config.toml
arch = "edsr"
dataset = "capsule endoscopy frames (Kvasir-Capsule)"
image_size = 32
task = "inpainting"
depths = [18]
widths = [96]
residual_init = "none"
muon_scale = "spectral"
lr = 0.0088
nesterov = true
steps = 8000
batch_size = 64
warmup_steps = 240
Rows from block 6, named by matrix and row number. Rows with one number belong to one channel. Each number is 200 + 40 x the weight over its row's rms, rounded and kept within 0 to 999. All counts start at 0. After the name is the row's rms in percent of the matrix's.
# convs0: first 3x3 conv (model.blocks.6.convs.0.weight, 96x96x3x3), inputs 0-10, a 3x3 kernel for each
# convs1: second 3x3 conv (model.blocks.6.convs.1.weight, 96x96x3x3, transposed), outputs 0-10, a 3x3 kernel for each
convs0.38,094,247,193,206,213,185,205,256,226,196,213,247,215,264,175,208,246,247,274,167,215,124,215,253,194,175,214,174,169,199,274,199,225,234,164,156,194,202,200,243,216,200,278,217,208,231,214,175,129,252,138,158,242,220,222,205,215,221,227,234,225,184,199,176,255,232,156,202,169,165,225,272,217,179,148,172,219,248,196,224,248,259,191,165,172,213,220,197,269,250,217,209,229,271,230,188,152,132,143,187
convs0.39,097,214,237,208,225,214,240,164,183,192,133,91,128,183,161,261,188,182,260,204,224,185,198,234,199,178,220,219,165,250,191,178,167,181,199,203,179,219,197,280,208,205,168,231,239,239,175,220,181,123,180,181,248,209,251,118,161,157,200,185,192,153,219,212,229,148,188,226,140,169,166,146,125,170,182,133,188,184,195,203,191,239,220,272,231,139,208,240,206,238,224,261,296,244,246,267,248,212,240,197
convs0.40,104,238,257,201,260,264,217,205,191,171,107,142,158,161,184,160,213,215,250,159,195,183,256,271,178,151,235,201,190,272,221,163,184,189,136,216,202,154,156,118,171,179,157,118,189,206,227,177,252,260,161,175,190,161,167,200,239,181,234,212,290,265,263,267,142,158,190,189,176,213,263,258,235,109,179,176,104,178,166,66,137,141,182,205,184,254,213,228,197,243,249,254,170,189,216,208,198,160,174,188
convs0.41,104,208,186,214,204,252,238,172,249,201,228,190,227,171,197,193,213,166,182,201,224,170,195,51,173,251,223,224,189,168,130,228,230,141,225,225,163,179,204,218,157,167,195,166,154,134,182,194,196,248,283,277,266,261,201,183,134,222,199,176,165,129,191,230,181,154,132,215,246,157,239,297,141,154,153,208,124,142,173,168,216,197,117,171,146,217,198,170,205,201,121,175,191,127,174,176,169,216,303,199
convs0.42,095,232,227,178,266,271,179,208,227,237,202,158,175,201,147,213,273,238,271,155,186,153,149,175,121,158,146,199,175,205,162,197,187,234,119,219,204,183,206,138,217,144,198,206,168,204,106,132,67,152,152,166,180,179,155,226,130,202,254,141,164,267,175,215,281,155,116,211,99,95,230,78,72,225,193,180,162,218,113,161,173,172,208,189,195,246,143,170,233,166,178,225,195,274,265,204,225,221,170,238
convs0.43,110,210,166,170,228,138,226,189,180,238,147,155,173,205,210,174,166,184,222,237,274,154,231,259,212,212,235,189,220,220,231,238,195,235,184,201,219,171,211,198,212,192,258,197,188,223,277,317,300,150,186,82,194,203,86,184,200,215,165,218,208,215,272,222,217,209,122,225,193,102,280,158,126,175,206,215,86,193,166,205,256,205,173,202,222,204,168,211,212,215,231,184,231,251,169,197,197,149,163,234
convs0.44,099,169,202,239,213,218,217,155,255,241,239,206,268,245,193,193,263,213,203,261,257,262,173,169,128,184,233,233,171,209,212,173,196,191,189,163,263,258,286,249,199,227,161,227,229,165,252,169,182,180,76,158,212,137,115,217,242,220,202,179,225,200,181,243,305,255,126,209,164,96,201,160,71,138,118,219,216,158,218,234,188,206,166,186,203,219,195,224,215,237,258,203,182,173,177,180,138,205,232,169
convs0.45,103,223,243,191,232,261,255,192,199,219,186,229,159,191,222,219,142,211,161,176,143,185,170,143,136,190,207,199,150,187,220,148,201,186,158,185,145,202,201,178,197,224,191,159,214,195,178,156,151,197,188,160,130,173,189,214,168,202,223,214,269,227,169,182,181,202,178,189,262,178,200,269,201,128,162,207,205,213,244,132,196,185,190,202,194,236,245,232,239,207,193,230,191,162,253,224,203,196,210,232
convs0.46,096,210,208,205,193,168,184,173,184,184,213,198,141,158,183,209,130,162,164,246,231,192,202,234,243,228,290,327,214,221,197,149,220,262,257,276,171,176,188,168,194,194,185,191,213,201,215,191,233,179,184,268,125,184,223,191,162,150,254,301,315,205,167,169,195,262,283,141,242,202,198,216,259,219,163,146,171,214,146,199,237,196,146,160,238,172,148,192,252,163,230,270,228,160,196,191,173,239,191,287
convs0.47,103,253,213,170,232,194,183,173,170,140,202,234,239,213,223,218,129,213,168,198,250,294,190,238,287,251,176,178,214,224,262,197,236,285,218,141,234,189,150,186,200,215,166,231,184,205,290,221,251,217,149,176,315,214,169,259,235,246,191,202,220,149,175,157,185,101,216,204,209,114,214,192,134,157,178,220,247,212,175,232,241,238,143,172,143,168,125,152,185,184,208,172,196,208,207,175,245,156,155,192
convs0.48,109,210,218,171,209,166,189,145,134,163,218,155,179,182,247,259,171,214,219,188,91,161,154,171,143,194,142,237,187,190,238,198,192,252,187,197,281,248,274,245,189,248,257,161,218,162,133,226,189,128,198,244,134,195,207,207,204,143,174,184,137,194,185,141,172,189,215,170,179,150,126,224,190,141,172,168,177,180,230,211,259,225,227,218,161,226,197,139,256,248,209,177,220,164,259,197,216,198,172,154
convs0.49,103,225,214,155,197,236,137,221,166,116,245,208,207,173,180,252,188,178,183,180,192,154,182,240,225,208,212,201,214,224,230,195,199,208,195,244,204,177,133,173,191,137,120,204,156,204,205,193,199,247,163,188,228,166,203,202,250,215,204,247,164,240,215,226,258,243,154,219,214,126,264,156,141,239,170,177,234,169,120,223,220,130,198,99,202,249,242,169,214,226,279,258,191,129,235,167,182,223,152,171
convs0.50,105,179,196,175,192,188,189,177,237,235,201,209,164,199,207,213,236,209,201,143,203,214,184,195,189,171,164,102,179,217,144,157,232,206,262,260,192,172,225,214,236,228,224,213,161,168,199,193,180,197,123,161,142,175,249,208,219,162,200,195,131,249,219,218,248,256,226,142,183,195,161,198,174,281,210,167,267,256,197,178,158,119,197,196,209,204,246,216,134,227,195,268,253,350,203,224,262,201,255,242
convs0.51,098,184,167,193,198,178,190,197,202,217,283,237,327,275,250,302,181,101,170,184,198,170,220,171,201,205,264,236,108,141,192,164,184,182,216,232,285,197,221,188,153,265,236,172,241,219,145,158,228,148,133,200,185,218,231,239,211,215,195,220,138,211,215,189,241,134,128,211,203,199,189,178,112,203,139,169,257,139,226,181,230,203,147,171,175,186,191,192,206,199,225,137,116,192,168,218,226,187,263,279
convs0.52,100,189,220,195,199,218,217,199,190,219,182,183,85,134,151,125,177,195,177,219,216,191,164,201,162,201,239,174,295,197,219,236,237,249,211,234,206,192,206,167,194,247,183,174,188,171,210,123,225,194,197,255,167,190,273,193,173,174,198,188,172,161,146,190,245,176,208,196,160,223,324,196,257,221,193,174,208,209,194,204,269,239,140,207,188,220,209,215,106,125,158,227,200,178,239,276,201,219,253,253
convs0.53,102,221,215,147,162,199,155,199,178,166,239,178,196,239,173,160,221,139,173,178,208,211,173,169,135,166,172,208,237,217,189,173,161,205,209,225,220,192,167,127,164,162,94,147,166,119,328,197,204,206,246,155,211,223,180,131,170,130,121,212,161,149,170,133,182,136,162,136,115,133,229,213,206,241,227,205,209,216,225,261,187,186,157,259,295,191,238,268,197,213,199,193,172,177,224,240,300,155,212,164
convs0.54,106,166,249,144,223,236,218,205,212,231,254,235,179,241,193,181,212,156,198,248,201,170,207,184,227,244,179,131,294,234,209,274,241,206,264,252,236,144,159,202,174,139,160,187,150,211,164,270,274,195,230,205,274,273,184,229,194,211,252,208,178,188,149,201,281,292,302,171,242,221,163,129,147,169,172,160,212,153,155,225,160,130,201,190,194,160,191,170,180,156,192,224,242,199,193,193,226,206,222,227
convs0.55,092,167,210,160,179,190,190,188,214,228,178,242,216,202,179,178,217,239,178,172,208,150,268,209,251,114,147,159,164,240,153,189,215,194,150,177,239,216,239,135,242,265,217,211,151,191,204,151,158,204,199,173,228,226,222,201,248,232,154,144,177,297,220,233,178,209,156,211,153,223,183,204,141,163,214,202,188,192,184,236,177,159,235,263,231,189,148,196,252,190,202,186,170,225,242,226,253,215,255,241
convs0.56,092,191,253,226,260,212,231,229,241,190,154,167,142,289,255,197,191,270,185,196,221,175,167,171,157,218,155,110,203,192,195,228,187,184,227,138,215,209,222,256,215,191,202,203,256,297,158,193,196,166,216,212,177,174,152,191,100,210,189,139,179,126,114,133,201,182,164,242,209,274,183,204,213,176,156,225,156,106,237,146,183,260,212,200,166,136,136,119,165,163,158,178,178,213,146,212,176,229,191,217
convs0.57,100,208,214,230,170,185,203,213,183,193,193,199,144,140,147,163,172,214,176,248,242,282,200,235,256,238,206,218,224,171,260,204,204,259,219,223,235,174,177,144,220,200,216,216,219,176,249,263,174,184,208,146,198,189,152,170,223,138,224,232,178,151,253,196,176,184,154,235,243,181,173,248,186,211,253,242,208,218,221,169,171,174,199,155,204,254,194,154,199,206,172,215,211,235,196,231,202,206,210,201
convs0.58,101,246,231,212,226,231,178,178,270,217,186,199,171,228,273,218,223,301,171,211,183,149,228,171,205,202,88,164,150,204,223,250,173,264,162,171,280,161,246,276,176,203,215,216,162,234,213,147,179,209,160,200,153,134,112,206,198,269,233,216,189,220,188,201,118,67,286,138,90,230,164,46,257,160,221,156,195,309,199,189,264,188,187,209,196,242,242,276,210,175,183,237,254,205,223,254,214,207,250,218
convs0.59,091,159,205,193,183,236,212,193,189,186,168,212,196,210,209,207,182,155,189,160,196,182,166,225,214,234,236,214,181,185,237,189,249,267,151,189,223,208,198,186,184,163,148,159,164,171,175,233,269,202,162,162,194,233,237,168,210,248,255,194,236,210,127,166,201,193,246,276,190,295,288,189,247,98,241,125,164,160,180,163,160,187,231,148,231,184,168,267,213,230,273,217,152,201,208,209,246,195,269,235
convs0.60,100,215,229,270,215,180,223,234,177,244,217,195,217,239,272,160,182,165,162,195,190,203,226,129,120,136,170,156,191,178,234,166,180,145,154,117,150,247,236,260,219,166,240,231,217,256,264,200,229,264,212,237,164,254,127,164,221,202,178,185,203,151,180,183,281,216,176,184,219,148,234,225,151,214,214,251,196,130,195,240,201,176,248,186,166,159,168,203,189,166,131,174,208,277,146,202,189,183,174,213
convs0.61,102,176,256,174,206,213,174,192,231,205,201,235,191,228,252,228,177,199,92,199,181,207,182,234,203,189,192,204,217,215,200,205,240,216,211,214,239,171,134,163,229,194,212,198,164,159,308,242,170,179,139,110,203,160,175,182,176,267,205,208,185,222,119,198,172,180,120,330,194,149,139,149,170,208,220,182,225,237,177,273,202,217,202,141,164,199,188,202,148,170,179,213,207,182,189,138,262,186,183,119
convs0.62,103,199,192,206,195,216,174,212,213,208,194,233,225,119,160,163,242,232,235,153,136,169,158,155,182,195,201,168,216,171,220,158,186,203,181,194,209,189,206,197,130,143,156,214,204,265,151,264,260,215,222,198,215,256,300,183,216,238,150,161,200,146,162,210,169,172,155,115,203,161,168,175,275,231,264,133,203,253,146,176,197,118,218,211,203,186,239,184,154,179,232,246,228,202,173,169,158,138,172,139
convs0.63,095,194,211,256,225,220,243,184,206,214,205,150,144,236,217,153,202,198,204,214,164,241,215,148,151,218,214,239,155,195,176,257,218,221,223,202,219,160,207,179,187,206,162,155,201,181,210,112,185,257,113,100,214,173,169,176,223,225,228,224,197,211,223,202,241,183,197,163,141,203,192,141,192,202,111,158,201,157,200,279,185,223,180,175,208,222,241,171,229,175,194,171,171,135,205,202,194,249,294,198
convs0.64,105,182,190,160,164,210,178,182,208,180,199,243,163,178,213,186,229,210,189,268,213,255,187,164,236,266,199,261,136,194,222,181,190,216,198,211,226,153,246,195,111,192,176,123,190,184,250,205,208,210,99,150,171,84,70,229,212,160,202,232,218,245,325,244,232,174,175,228,124,130,173,126,73,203,209,164,224,308,211,286,263,217,203,221,216,203,242,202,207,199,146,186,222,149,237,186,227,185,211,265
convs0.65,106,179,145,213,173,191,198,172,183,244,243,215,245,238,218,186,145,230,164,197,170,159,230,169,131,243,199,178,222,229,244,193,254,205,221,288,224,161,185,141,185,168,231,236,235,210,223,166,197,240,201,151,283,205,185,122,258,154,187,216,202,218,152,226,220,234,225,185,192,236,198,268,197,194,153,192,238,172,217,200,164,172,220,245,210,201,221,231,175,197,205,245,215,288,234,198,241,232,283,277
convs0.66,101,188,200,176,197,180,196,204,176,120,179,152,142,181,197,199,195,169,179,201,224,160,201,208,187,219,194,204,211,165,136,225,146,152,247,227,175,159,162,222,198,262,198,185,205,217,216,128,223,217,106,182,236,187,155,223,201,179,264,243,192,193,222,187,202,155,246,242,124,197,188,111,211,125,125,156,127,190,84,169,233,219,219,184,232,250,243,262,221,253,240,190,183,178,175,182,181,190,143,160
convs0.67,096,192,283,189,157,213,211,195,154,167,153,264,170,184,194,186,221,195,193,219,155,244,191,189,221,146,166,197,256,248,230,201,216,213,241,239,216,199,178,227,221,212,205,109,128,233,167,122,139,290,221,241,274,269,267,160,233,246,175,234,218,147,128,182,225,184,207,221,179,208,185,144,108,176,219,294,174,192,238,202,234,220,238,231,215,185,184,211,198,207,209,249,211,187,241,172,149,192,239,226
convs0.68,096,132,187,192,155,203,233,143,217,216,248,219,206,266,233,177,217,251,198,180,233,180,192,233,136,140,196,209,177,163,268,188,200,269,170,247,288,207,209,245,192,210,241,212,173,232,189,185,155,243,255,217,153,168,238,181,177,242,176,237,250,190,240,241,151,168,281,186,217,301,172,210,231,239,357,134,250,281,156,226,219,96,211,133,176,227,124,170,211,148,198,179,216,237,129,157,196,183,192,198
convs0.69,103,212,241,203,238,217,181,242,195,182,262,185,244,148,195,223,212,182,230,216,222,218,184,219,214,193,203,242,141,178,212,153,169,254,228,142,206,200,219,163,227,230,259,193,216,162,147,207,168,133,152,212,122,181,205,166,169,222,225,217,223,135,204,240,233,236,247,256,199,158,225,179,150,171,221,205,142,165,92,215,267,147,135,234,201,256,240,154,236,161,170,127,186,106,131,235,142,185,244,190
convs0.70,100,176,196,229,202,198,207,179,199,195,168,196,135,219,250,242,193,233,196,140,132,132,177,223,235,253,194,178,178,232,232,147,207,216,134,204,231,159,152,180,161,205,241,225,233,276,290,228,155,175,156,131,187,157,161,211,213,272,205,222,247,188,206,230,183,168,142,226,204,170,185,147,169,245,223,232,264,223,269,256,194,249,150,173,121,183,165,171,231,170,185,211,148,105,217,166,163,226,256,211
convs0.71,104,213,201,191,176,196,180,200,234,181,168,180,183,166,243,263,178,204,246,202,223,204,192,182,238,178,205,179,165,216,195,183,186,185,162,150,146,199,162,170,220,224,189,215,211,204,262,216,171,251,196,197,172,183,148,112,167,221,92,143,193,188,231,233,263,217,214,233,271,236,227,233,186,176,246,225,113,216,230,122,177,198,221,134,120,167,155,230,241,162,164,200,177,217,162,164,212,189,121,233
convs0.72,095,201,168,203,214,153,209,158,164,168,178,193,177,252,172,157,260,180,154,154,256,220,230,243,258,166,153,248,237,218,243,236,229,227,173,284,201,211,213,226,147,174,310,234,224,237,166,235,146,277,151,135,241,216,196,243,210,259,222,248,297,194,218,181,192,175,162,197,120,188,206,144,256,242,204,321,217,245,266,226,237,267,171,250,215,217,220,192,191,194,211,219,288,247,232,298,222,210,197,202
convs1.38,081,236,158,195,151,198,207,152,177,190,218,201,208,223,177,118,274,186,203,197,213,234,142,146,155,214,233,189,223,181,189,219,197,139,160,181,156,249,247,185,179,260,192,243,167,182,230,244,216,157,131,131,211,216,169,221,174,221,153,199,167,183,158,210,106,197,209,140,187,221,210,233,220,171,176,250,246,214,183,179,259,179,65,142,98,177,185,140,264,167,197,182,176,200,190,213,172,190,192,142
convs1.39,094,295,226,205,173,229,156,134,140,164,185,217,144,272,229,269,261,268,212,152,156,198,166,194,127,159,169,198,205,192,176,232,236,246,166,181,219,203,220,203,214,192,189,215,187,226,219,256,221,219,218,189,266,285,229,164,187,177,181,211,205,201,138,286,281,197,288,249,269,260,236,197,204,132,210,224,177,206,242,223,216,211,177,159,161,224,188,242,198,179,197,237,213,232,166,101,175,174,123,171
convs1.40,100,220,218,186,186,163,205,119,140,179,255,265,216,147,192,246,164,202,225,191,209,192,142,187,256,171,225,249,174,177,171,257,179,220,234,194,233,182,219,227,257,221,192,238,212,251,254,226,167,214,210,163,197,168,199,128,97,186,198,171,220,166,163,196,225,239,170,231,246,169,183,108,106,177,148,174,174,209,226,222,176,203,114,159,226,205,219,169,211,173,127,213,249,214,231,122,137,242,205,136
convs1.41,098,227,192,222,187,169,243,194,118,236,239,233,203,236,218,215,159,162,196,238,188,216,233,217,217,221,186,208,210,167,247,179,128,226,262,203,226,221,277,187,198,225,177,168,201,174,140,197,289,97,111,187,173,186,223,124,192,169,151,265,205,207,234,186,130,161,260,130,191,226,194,202,185,176,220,249,239,252,243,236,233,245,178,261,173,195,210,187,184,244,209,196,222,243,170,235,218,223,200,218
convs1.42,099,150,164,125,195,139,156,197,166,123,144,170,162,143,211,185,232,229,209,213,190,252,205,206,248,218,196,240,175,200,257,240,207,175,206,164,173,158,220,204,213,261,234,213,232,213,225,187,254,160,132,191,142,156,194,215,266,186,236,219,238,148,196,218,137,224,164,73,98,114,190,197,138,236,255,170,245,216,215,213,247,178,189,141,173,217,169,222,213,182,217,177,220,201,248,221,208,213,201,299
convs1.43,099,270,238,191,293,238,185,232,258,166,203,207,231,171,164,203,140,165,197,143,108,157,182,167,150,214,220,217,191,233,267,230,239,232,148,142,132,217,207,270,131,193,221,206,213,190,250,191,142,236,257,149,244,221,190,153,191,243,92,214,273,184,228,263,278,273,194,271,242,245,214,159,216,146,75,191,183,184,195,259,202,259,214,227,193,212,218,172,175,176,167,190,199,249,175,207,235,192,184,240
convs1.44,113,141,142,187,118,118,249,205,166,268,127,137,174,170,140,144,195,170,208,156,177,264,220,209,256,107,171,180,157,188,193,236,198,215,249,214,199,216,184,193,234,199,234,121,197,134,223,207,266,140,123,196,196,153,201,187,202,206,151,177,211,166,181,211,67,164,210,137,173,234,140,183,211,160,199,260,159,273,260,176,159,229,119,161,155,165,187,109,207,262,232,242,190,195,294,197,227,256,197,174
convs1.45,093,175,156,209,166,168,165,187,187,142,145,198,164,173,152,172,195,173,204,206,222,191,191,254,251,247,208,260,243,254,202,200,177,184,225,188,238,172,134,273,133,198,199,202,239,172,195,234,233,164,193,250,184,187,204,134,165,165,184,211,175,208,217,236,230,187,199,191,250,214,217,244,244,208,216,254,211,291,279,207,228,245,230,169,189,145,190,188,172,169,132,124,182,245,165,163,142,221,203,256
convs1.46,090,151,137,211,188,228,210,171,215,246,180,164,205,191,209,201,227,211,195,161,198,195,168,182,184,136,199,236,198,120,166,154,231,186,214,213,191,155,201,253,121,178,213,167,179,190,300,250,194,204,178,247,157,216,182,251,224,178,252,242,114,154,155,167,187,199,149,135,195,210,212,213,182,181,133,182,158,154,187,163,209,268,135,166,213,155,253,224,229,247,186,116,145,126,238,214,188,268,221,219
convs1.47,099,196,230,205,179,214,183,198,236,194,217,252,301,181,203,270,201,150,221,204,131,133,181,199,178,281,211,226,195,214,232,161,179,213,192,239,224,169,233,231,187,154,208,235,203,220,210,207,188,262,275,248,324,250,228,91,181,179,79,247,219,206,195,218,290,285,258,266,233,254,215,227,229,156,196,179,169,160,115,198,162,154,289,217,207,257,277,215,254,251,264,270,235,231,188,209,198,240,216,224
convs1.48,100,235,235,252,238,303,212,251,269,252,189,160,216,164,191,148,219,219,207,169,207,192,227,254,209,260,253,215,172,143,144,214,196,174,159,150,199,166,167,171,185,215,177,196,173,127,250,179,134,218,192,154,169,183,187,188,236,214,195,154,219,257,220,215,240,151,172,278,210,163,222,201,155,270,239,220,209,171,176,282,246,214,172,161,189,236,219,244,201,189,182,272,273,197,186,156,115,188,197,174
convs1.49,093,280,171,213,268,141,294,189,158,208,232,172,241,233,223,224,269,229,203,164,144,201,176,143,168,179,188,173,240,166,158,235,247,173,187,161,169,225,208,178,215,248,263,172,167,189,216,219,159,205,227,204,204,208,183,167,153,181,241,169,257,189,190,204,219,119,132,304,189,215,223,151,222,228,176,211,227,159,165,177,211,179,144,101,149,162,173,164,84,214,153,254,226,205,226,199,183,195,163,218
convs1.50,098,210,215,208,186,184,222,234,175,203,139,121,171,228,221,121,251,302,259,169,239,218,256,193,173,258,247,209,166,180,151,169,205,151,173,219,155,272,140,194,234,173,189,216,230,225,168,195,250,189,256,242,198,222,227,158,141,167,187,150,196,228,225,220,262,218,203,275,217,237,221,192,183,250,226,255,269,180,211,202,172,151,217,248,202,220,263,268,134,136,164,154,194,224,253,176,252,104,91,134
convs1.51,101,185,158,167,197,138,177,175,147,179,264,312,215,169,220,179,146,189,137,153,190,194,213,189,142,207,283,183,179,170,129,181,189,148,229,229,191,179,153,187,169,157,149,212,189,156,129,156,239,115,150,203,118,161,154,186,194,188,290,208,225,113,150,133,192,251,207,159,167,188,150,211,161,265,257,253,233,252,226,207,216,208,229,165,192,225,217,215,241,249,195,121,181,142,216,228,276,281,298,273
convs1.52,116,245,212,200,232,238,191,184,179,172,203,200,166,226,232,167,192,218,221,214,177,153,191,170,147,184,145,147,158,185,161,180,206,225,162,235,214,197,165,238,233,172,194,271,190,197,189,208,213,203,205,179,208,244,270,150,221,252,210,246,273,256,261,327,232,208,259,149,209,196,184,176,162,179,189,151,198,163,205,193,198,193,194,227,206,180,228,214,198,168,194,185,178,218,148,86,168,184,227,238
convs1.53,102,206,178,188,211,141,197,219,172,173,188,207,216,227,280,174,198,280,207,229,270,304,225,147,211,219,214,196,179,188,251,253,172,204,199,203,170,265,209,258,321,295,222,230,227,206,246,209,245,191,229,223,95,170,206,277,300,232,267,231,166,273,243,178,188,195,227,173,138,223,219,182,198,192,208,152,184,239,169,220,228,160,170,118,161,164,199,156,193,148,150,133,158,178,149,146,151,246,225,209
convs1.54,105,203,171,215,187,186,211,183,209,280,286,300,282,141,202,209,173,233,193,207,193,165,189,204,143,259,209,157,217,164,171,184,141,132,243,144,153,177,227,183,203,226,258,197,234,198,202,258,265,188,233,250,156,143,207,174,165,214,173,208,224,110,228,279,242,254,228,207,238,216,131,190,166,241,127,203,220,188,134,246,231,178,158,248,213,175,174,205,143,224,220,138,120,192,142,124,156,172,165,245
convs1.55,099,180,194,235,190,159,180,198,224,222,243,170,185,229,125,164,207,187,248,192,255,266,174,159,142,190,195,217,258,238,260,253,225,239,176,170,206,186,209,189,198,155,177,219,192,201,246,180,216,217,166,130,192,194,209,156,210,174,224,215,184,180,210,185,162,215,172,188,281,204,198,198,244,221,252,237,209,252,265,146,189,193,186,232,207,150,261,215,150,197,212,134,160,176,81,177,119,196,217,174
convs1.56,115,221,233,203,209,205,229,147,132,136,244,207,146,222,278,231,202,194,200,232,160,199,226,178,221,181,180,237,188,228,170,172,223,189,211,224,267,200,256,268,160,226,249,166,219,201,172,207,186,174,171,194,183,167,254,122,147,227,193,188,219,191,220,241,220,222,239,261,217,224,277,217,239,181,257,283,134,256,256,148,225,256,240,243,266,240,269,248,219,215,199,85,178,225,116,180,251,105,254,276
convs1.57,095,267,172,236,255,196,197,166,135,143,208,229,267,211,203,210,221,229,229,161,201,124,182,188,190,159,180,162,156,125,183,140,189,193,214,127,228,194,162,242,188,141,149,209,213,247,246,178,224,271,265,223,233,142,221,241,203,220,232,192,250,238,168,203,276,257,224,159,118,258,160,187,282,286,257,224,218,156,142,260,225,237,151,162,171,248,241,230,215,211,198,225,167,174,171,226,188,242,201,166
convs1.58,101,183,175,163,137,120,117,149,147,120,198,138,165,156,190,179,243,192,152,261,266,225,179,177,197,183,147,153,149,247,197,200,243,162,194,247,216,217,214,187,209,237,197,103,172,215,236,147,187,215,132,217,150,153,180,179,173,166,208,117,153,197,180,153,211,180,221,176,165,261,275,189,238,199,141,198,206,167,198,219,157,192,169,228,184,171,170,211,205,183,168,184,125,190,207,77,188,160,15,140
convs1.59,115,135,173,166,158,154,141,166,182,189,232,205,188,262,244,158,277,258,168,189,231,217,194,216,223,208,190,210,220,239,159,199,234,154,194,186,137,200,190,249,249,237,241,209,142,271,187,188,222,225,157,161,191,210,218,215,204,194,178,198,213,168,191,220,196,177,151,203,179,162,174,83,183,256,187,144,277,197,119,237,229,128,170,193,231,177,179,233,211,256,327,257,243,245,193,221,217,155,146,191
convs1.60,090,241,185,219,172,141,161,171,159,138,212,212,178,226,180,195,183,174,223,227,173,190,193,279,208,158,194,155,177,222,261,139,194,214,166,193,245,116,155,122,106,201,149,168,142,167,154,155,172,120,204,268,156,117,166,259,182,154,221,162,230,201,217,236,130,204,196,171,163,209,199,158,143,233,172,188,266,253,206,203,236,158,224,194,193,145,222,179,165,104,160,193,155,199,160,211,298,267,234,271
convs1.61,095,191,205,182,196,208,219,130,184,239,172,188,182,201,147,263,202,247,252,113,197,207,157,227,193,248,171,205,170,175,228,168,204,231,207,190,238,253,243,183,179,241,192,198,221,273,178,160,184,206,170,186,131,172,213,213,250,202,175,162,144,242,193,211,189,235,235,182,242,201,125,270,160,178,177,171,177,137,106,133,190,155,163,264,171,234,239,197,242,191,146,211,232,236,202,150,247,206,191,211
convs1.62,107,156,209,156,183,180,197,194,222,269,239,142,163,199,231,203,211,201,198,210,268,184,242,308,203,258,236,314,127,179,203,214,150,204,175,264,211,169,162,132,182,228,203,240,146,160,226,225,184,199,234,216,193,237,210,207,218,224,351,254,216,175,150,190,227,292,153,193,234,218,193,157,212,211,215,219,247,197,184,211,222,215,237,214,165,194,108,113,229,197,175,255,172,205,311,148,250,244,166,193
convs1.63,103,175,175,197,174,205,138,193,173,164,229,203,196,235,232,213,240,200,237,169,198,177,213,253,221,230,222,222,166,222,191,152,145,179,169,201,231,259,226,227,185,186,245,256,242,247,114,130,201,191,222,178,143,192,212,232,206,171,158,222,163,104,117,177,219,214,268,188,225,229,164,146,220,134,208,144,216,235,177,223,260,215,214,179,200,173,219,172,208,167,177,210,120,159,202,201,176,265,195,190
convs1.64,098,197,182,148,191,240,204,215,248,245,174,146,154,206,215,200,244,225,247,232,252,230,185,256,190,172,169,177,230,233,247,123,221,219,222,227,217,229,256,223,184,245,213,205,245,227,154,108,155,120,161,186,129,179,239,190,250,253,197,177,217,169,180,185,179,206,178,163,228,176,170,231,230,164,132,124,176,156,192,231,178,130,185,193,190,188,244,197,174,211,180,140,201,185,201,231,263,162,240,245
convs1.65,097,144,182,227,179,238,199,155,295,213,250,239,189,198,178,169,192,225,184,212,190,138,243,254,226,195,262,172,219,168,152,208,190,180,231,191,186,187,196,252,169,174,224,209,159,196,175,198,220,210,227,209,201,222,234,183,191,192,156,207,175,174,212,230,158,209,215,219,204,223,200,192,200,147,143,167,167,152,193,154,167,128,240,239,188,201,195,172,222,158,224,188,167,194,171,226,203,150,178,252
convs1.66,098,178,267,136,225,234,141,240,282,241,194,227,232,125,187,202,219,199,223,174,182,162,235,189,184,230,215,155,166,183,176,196,158,216,106,207,143,195,193,249,197,167,189,229,180,238,169,153,212,144,131,210,214,132,133,145,231,171,211,235,130,196,231,249,250,200,175,211,183,208,195,171,220,171,195,216,286,275,251,254,263,213,173,184,195,166,200,167,112,122,154,185,212,168,257,239,192,214,206,165
convs1.67,090,231,205,258,224,193,208,216,262,147,161,157,135,316,230,190,235,224,181,229,259,216,194,221,138,231,204,172,175,126,183,221,180,167,178,196,192,133,258,221,185,245,204,142,242,204,207,190,231,223,192,246,239,217,166,244,231,251,211,199,146,210,225,208,187,202,180,217,151,197,190,167,220,174,257,213,179,239,276,172,215,188,136,174,145,176,188,204,210,129,222,299,157,243,218,188,178,149,161,160
convs1.68,089,200,169,186,200,199,212,209,135,180,203,91,221,242,205,180,165,143,156,206,212,204,201,214,201,171,176,189,214,215,233,215,188,175,226,223,193,325,238,248,297,260,243,240,293,247,212,242,157,135,248,241,219,198,195,178,176,243,164,162,207,144,190,215,199,261,175,174,150,144,267,221,270,176,130,191,191,168,185,198,159,230,145,209,183,247,276,173,247,256,258,130,227,231,253,202,206,199,211,232
convs1.69,096,157,217,185,208,152,100,209,168,137,173,176,196,119,178,220,205,242,272,168,232,151,206,194,166,177,203,196,162,212,134,171,180,185,165,222,209,200,216,165,248,158,173,224,188,190,192,154,114,197,230,225,161,190,194,214,220,184,167,163,147,174,245,185,202,220,164,235,175,140,235,262,195,236,228,208,255,157,230,230,203,150,194,208,157,209,123,185,291,223,174,216,185,259,234,192,238,195,268,245
convs1.70,090,160,184,250,212,179,182,211,209,247,181,197,184,189,209,131,223,275,203,222,169,180,179,158,244,300,246,222,192,177,223,219,227,211,173,133,183,136,162,142,193,206,167,171,246,227,232,154,169,213,179,183,217,181,240,205,212,195,127,223,194,201,180,178,192,206,283,157,166,259,201,190,233,180,165,183,163,119,143,204,132,170,187,199,132,213,219,196,221,215,167,226,228,155,205,228,203,229,265,274
convs1.71,091,201,216,143,218,268,199,285,279,255,160,232,207,225,187,206,311,208,203,200,200,266,193,192,234,158,82,93,177,204,282,206,211,213,231,209,215,135,172,199,143,180,199,209,239,118,191,221,131,146,155,138,199,244,139,232,242,267,174,197,223,148,181,263,188,184,163,133,177,196,189,238,234,189,174,184,156,186,197,197,170,224,264,255,199,206,251,220,215,260,234,171,273,270,214,231,239,175,255,227
convs1.72,085,228,270,188,228,178,230,230,197,231,228,232,149,237,128,241,235,159,219,174,250,282,182,164,157,211,161,177,177,195,203,192,187,234,140,229,249,134,229,211,100,147,205,111,129,162,240,168,203,168,147,215,125,152,204,228,193,293,209,189,272,91,231,175,149,170,257,197,191,216,217,203,186,177,178,196,149,162,194,231,196,214,117,154,202,198,189,228,186,161,199,246,157,225,119,170,127,207,156,224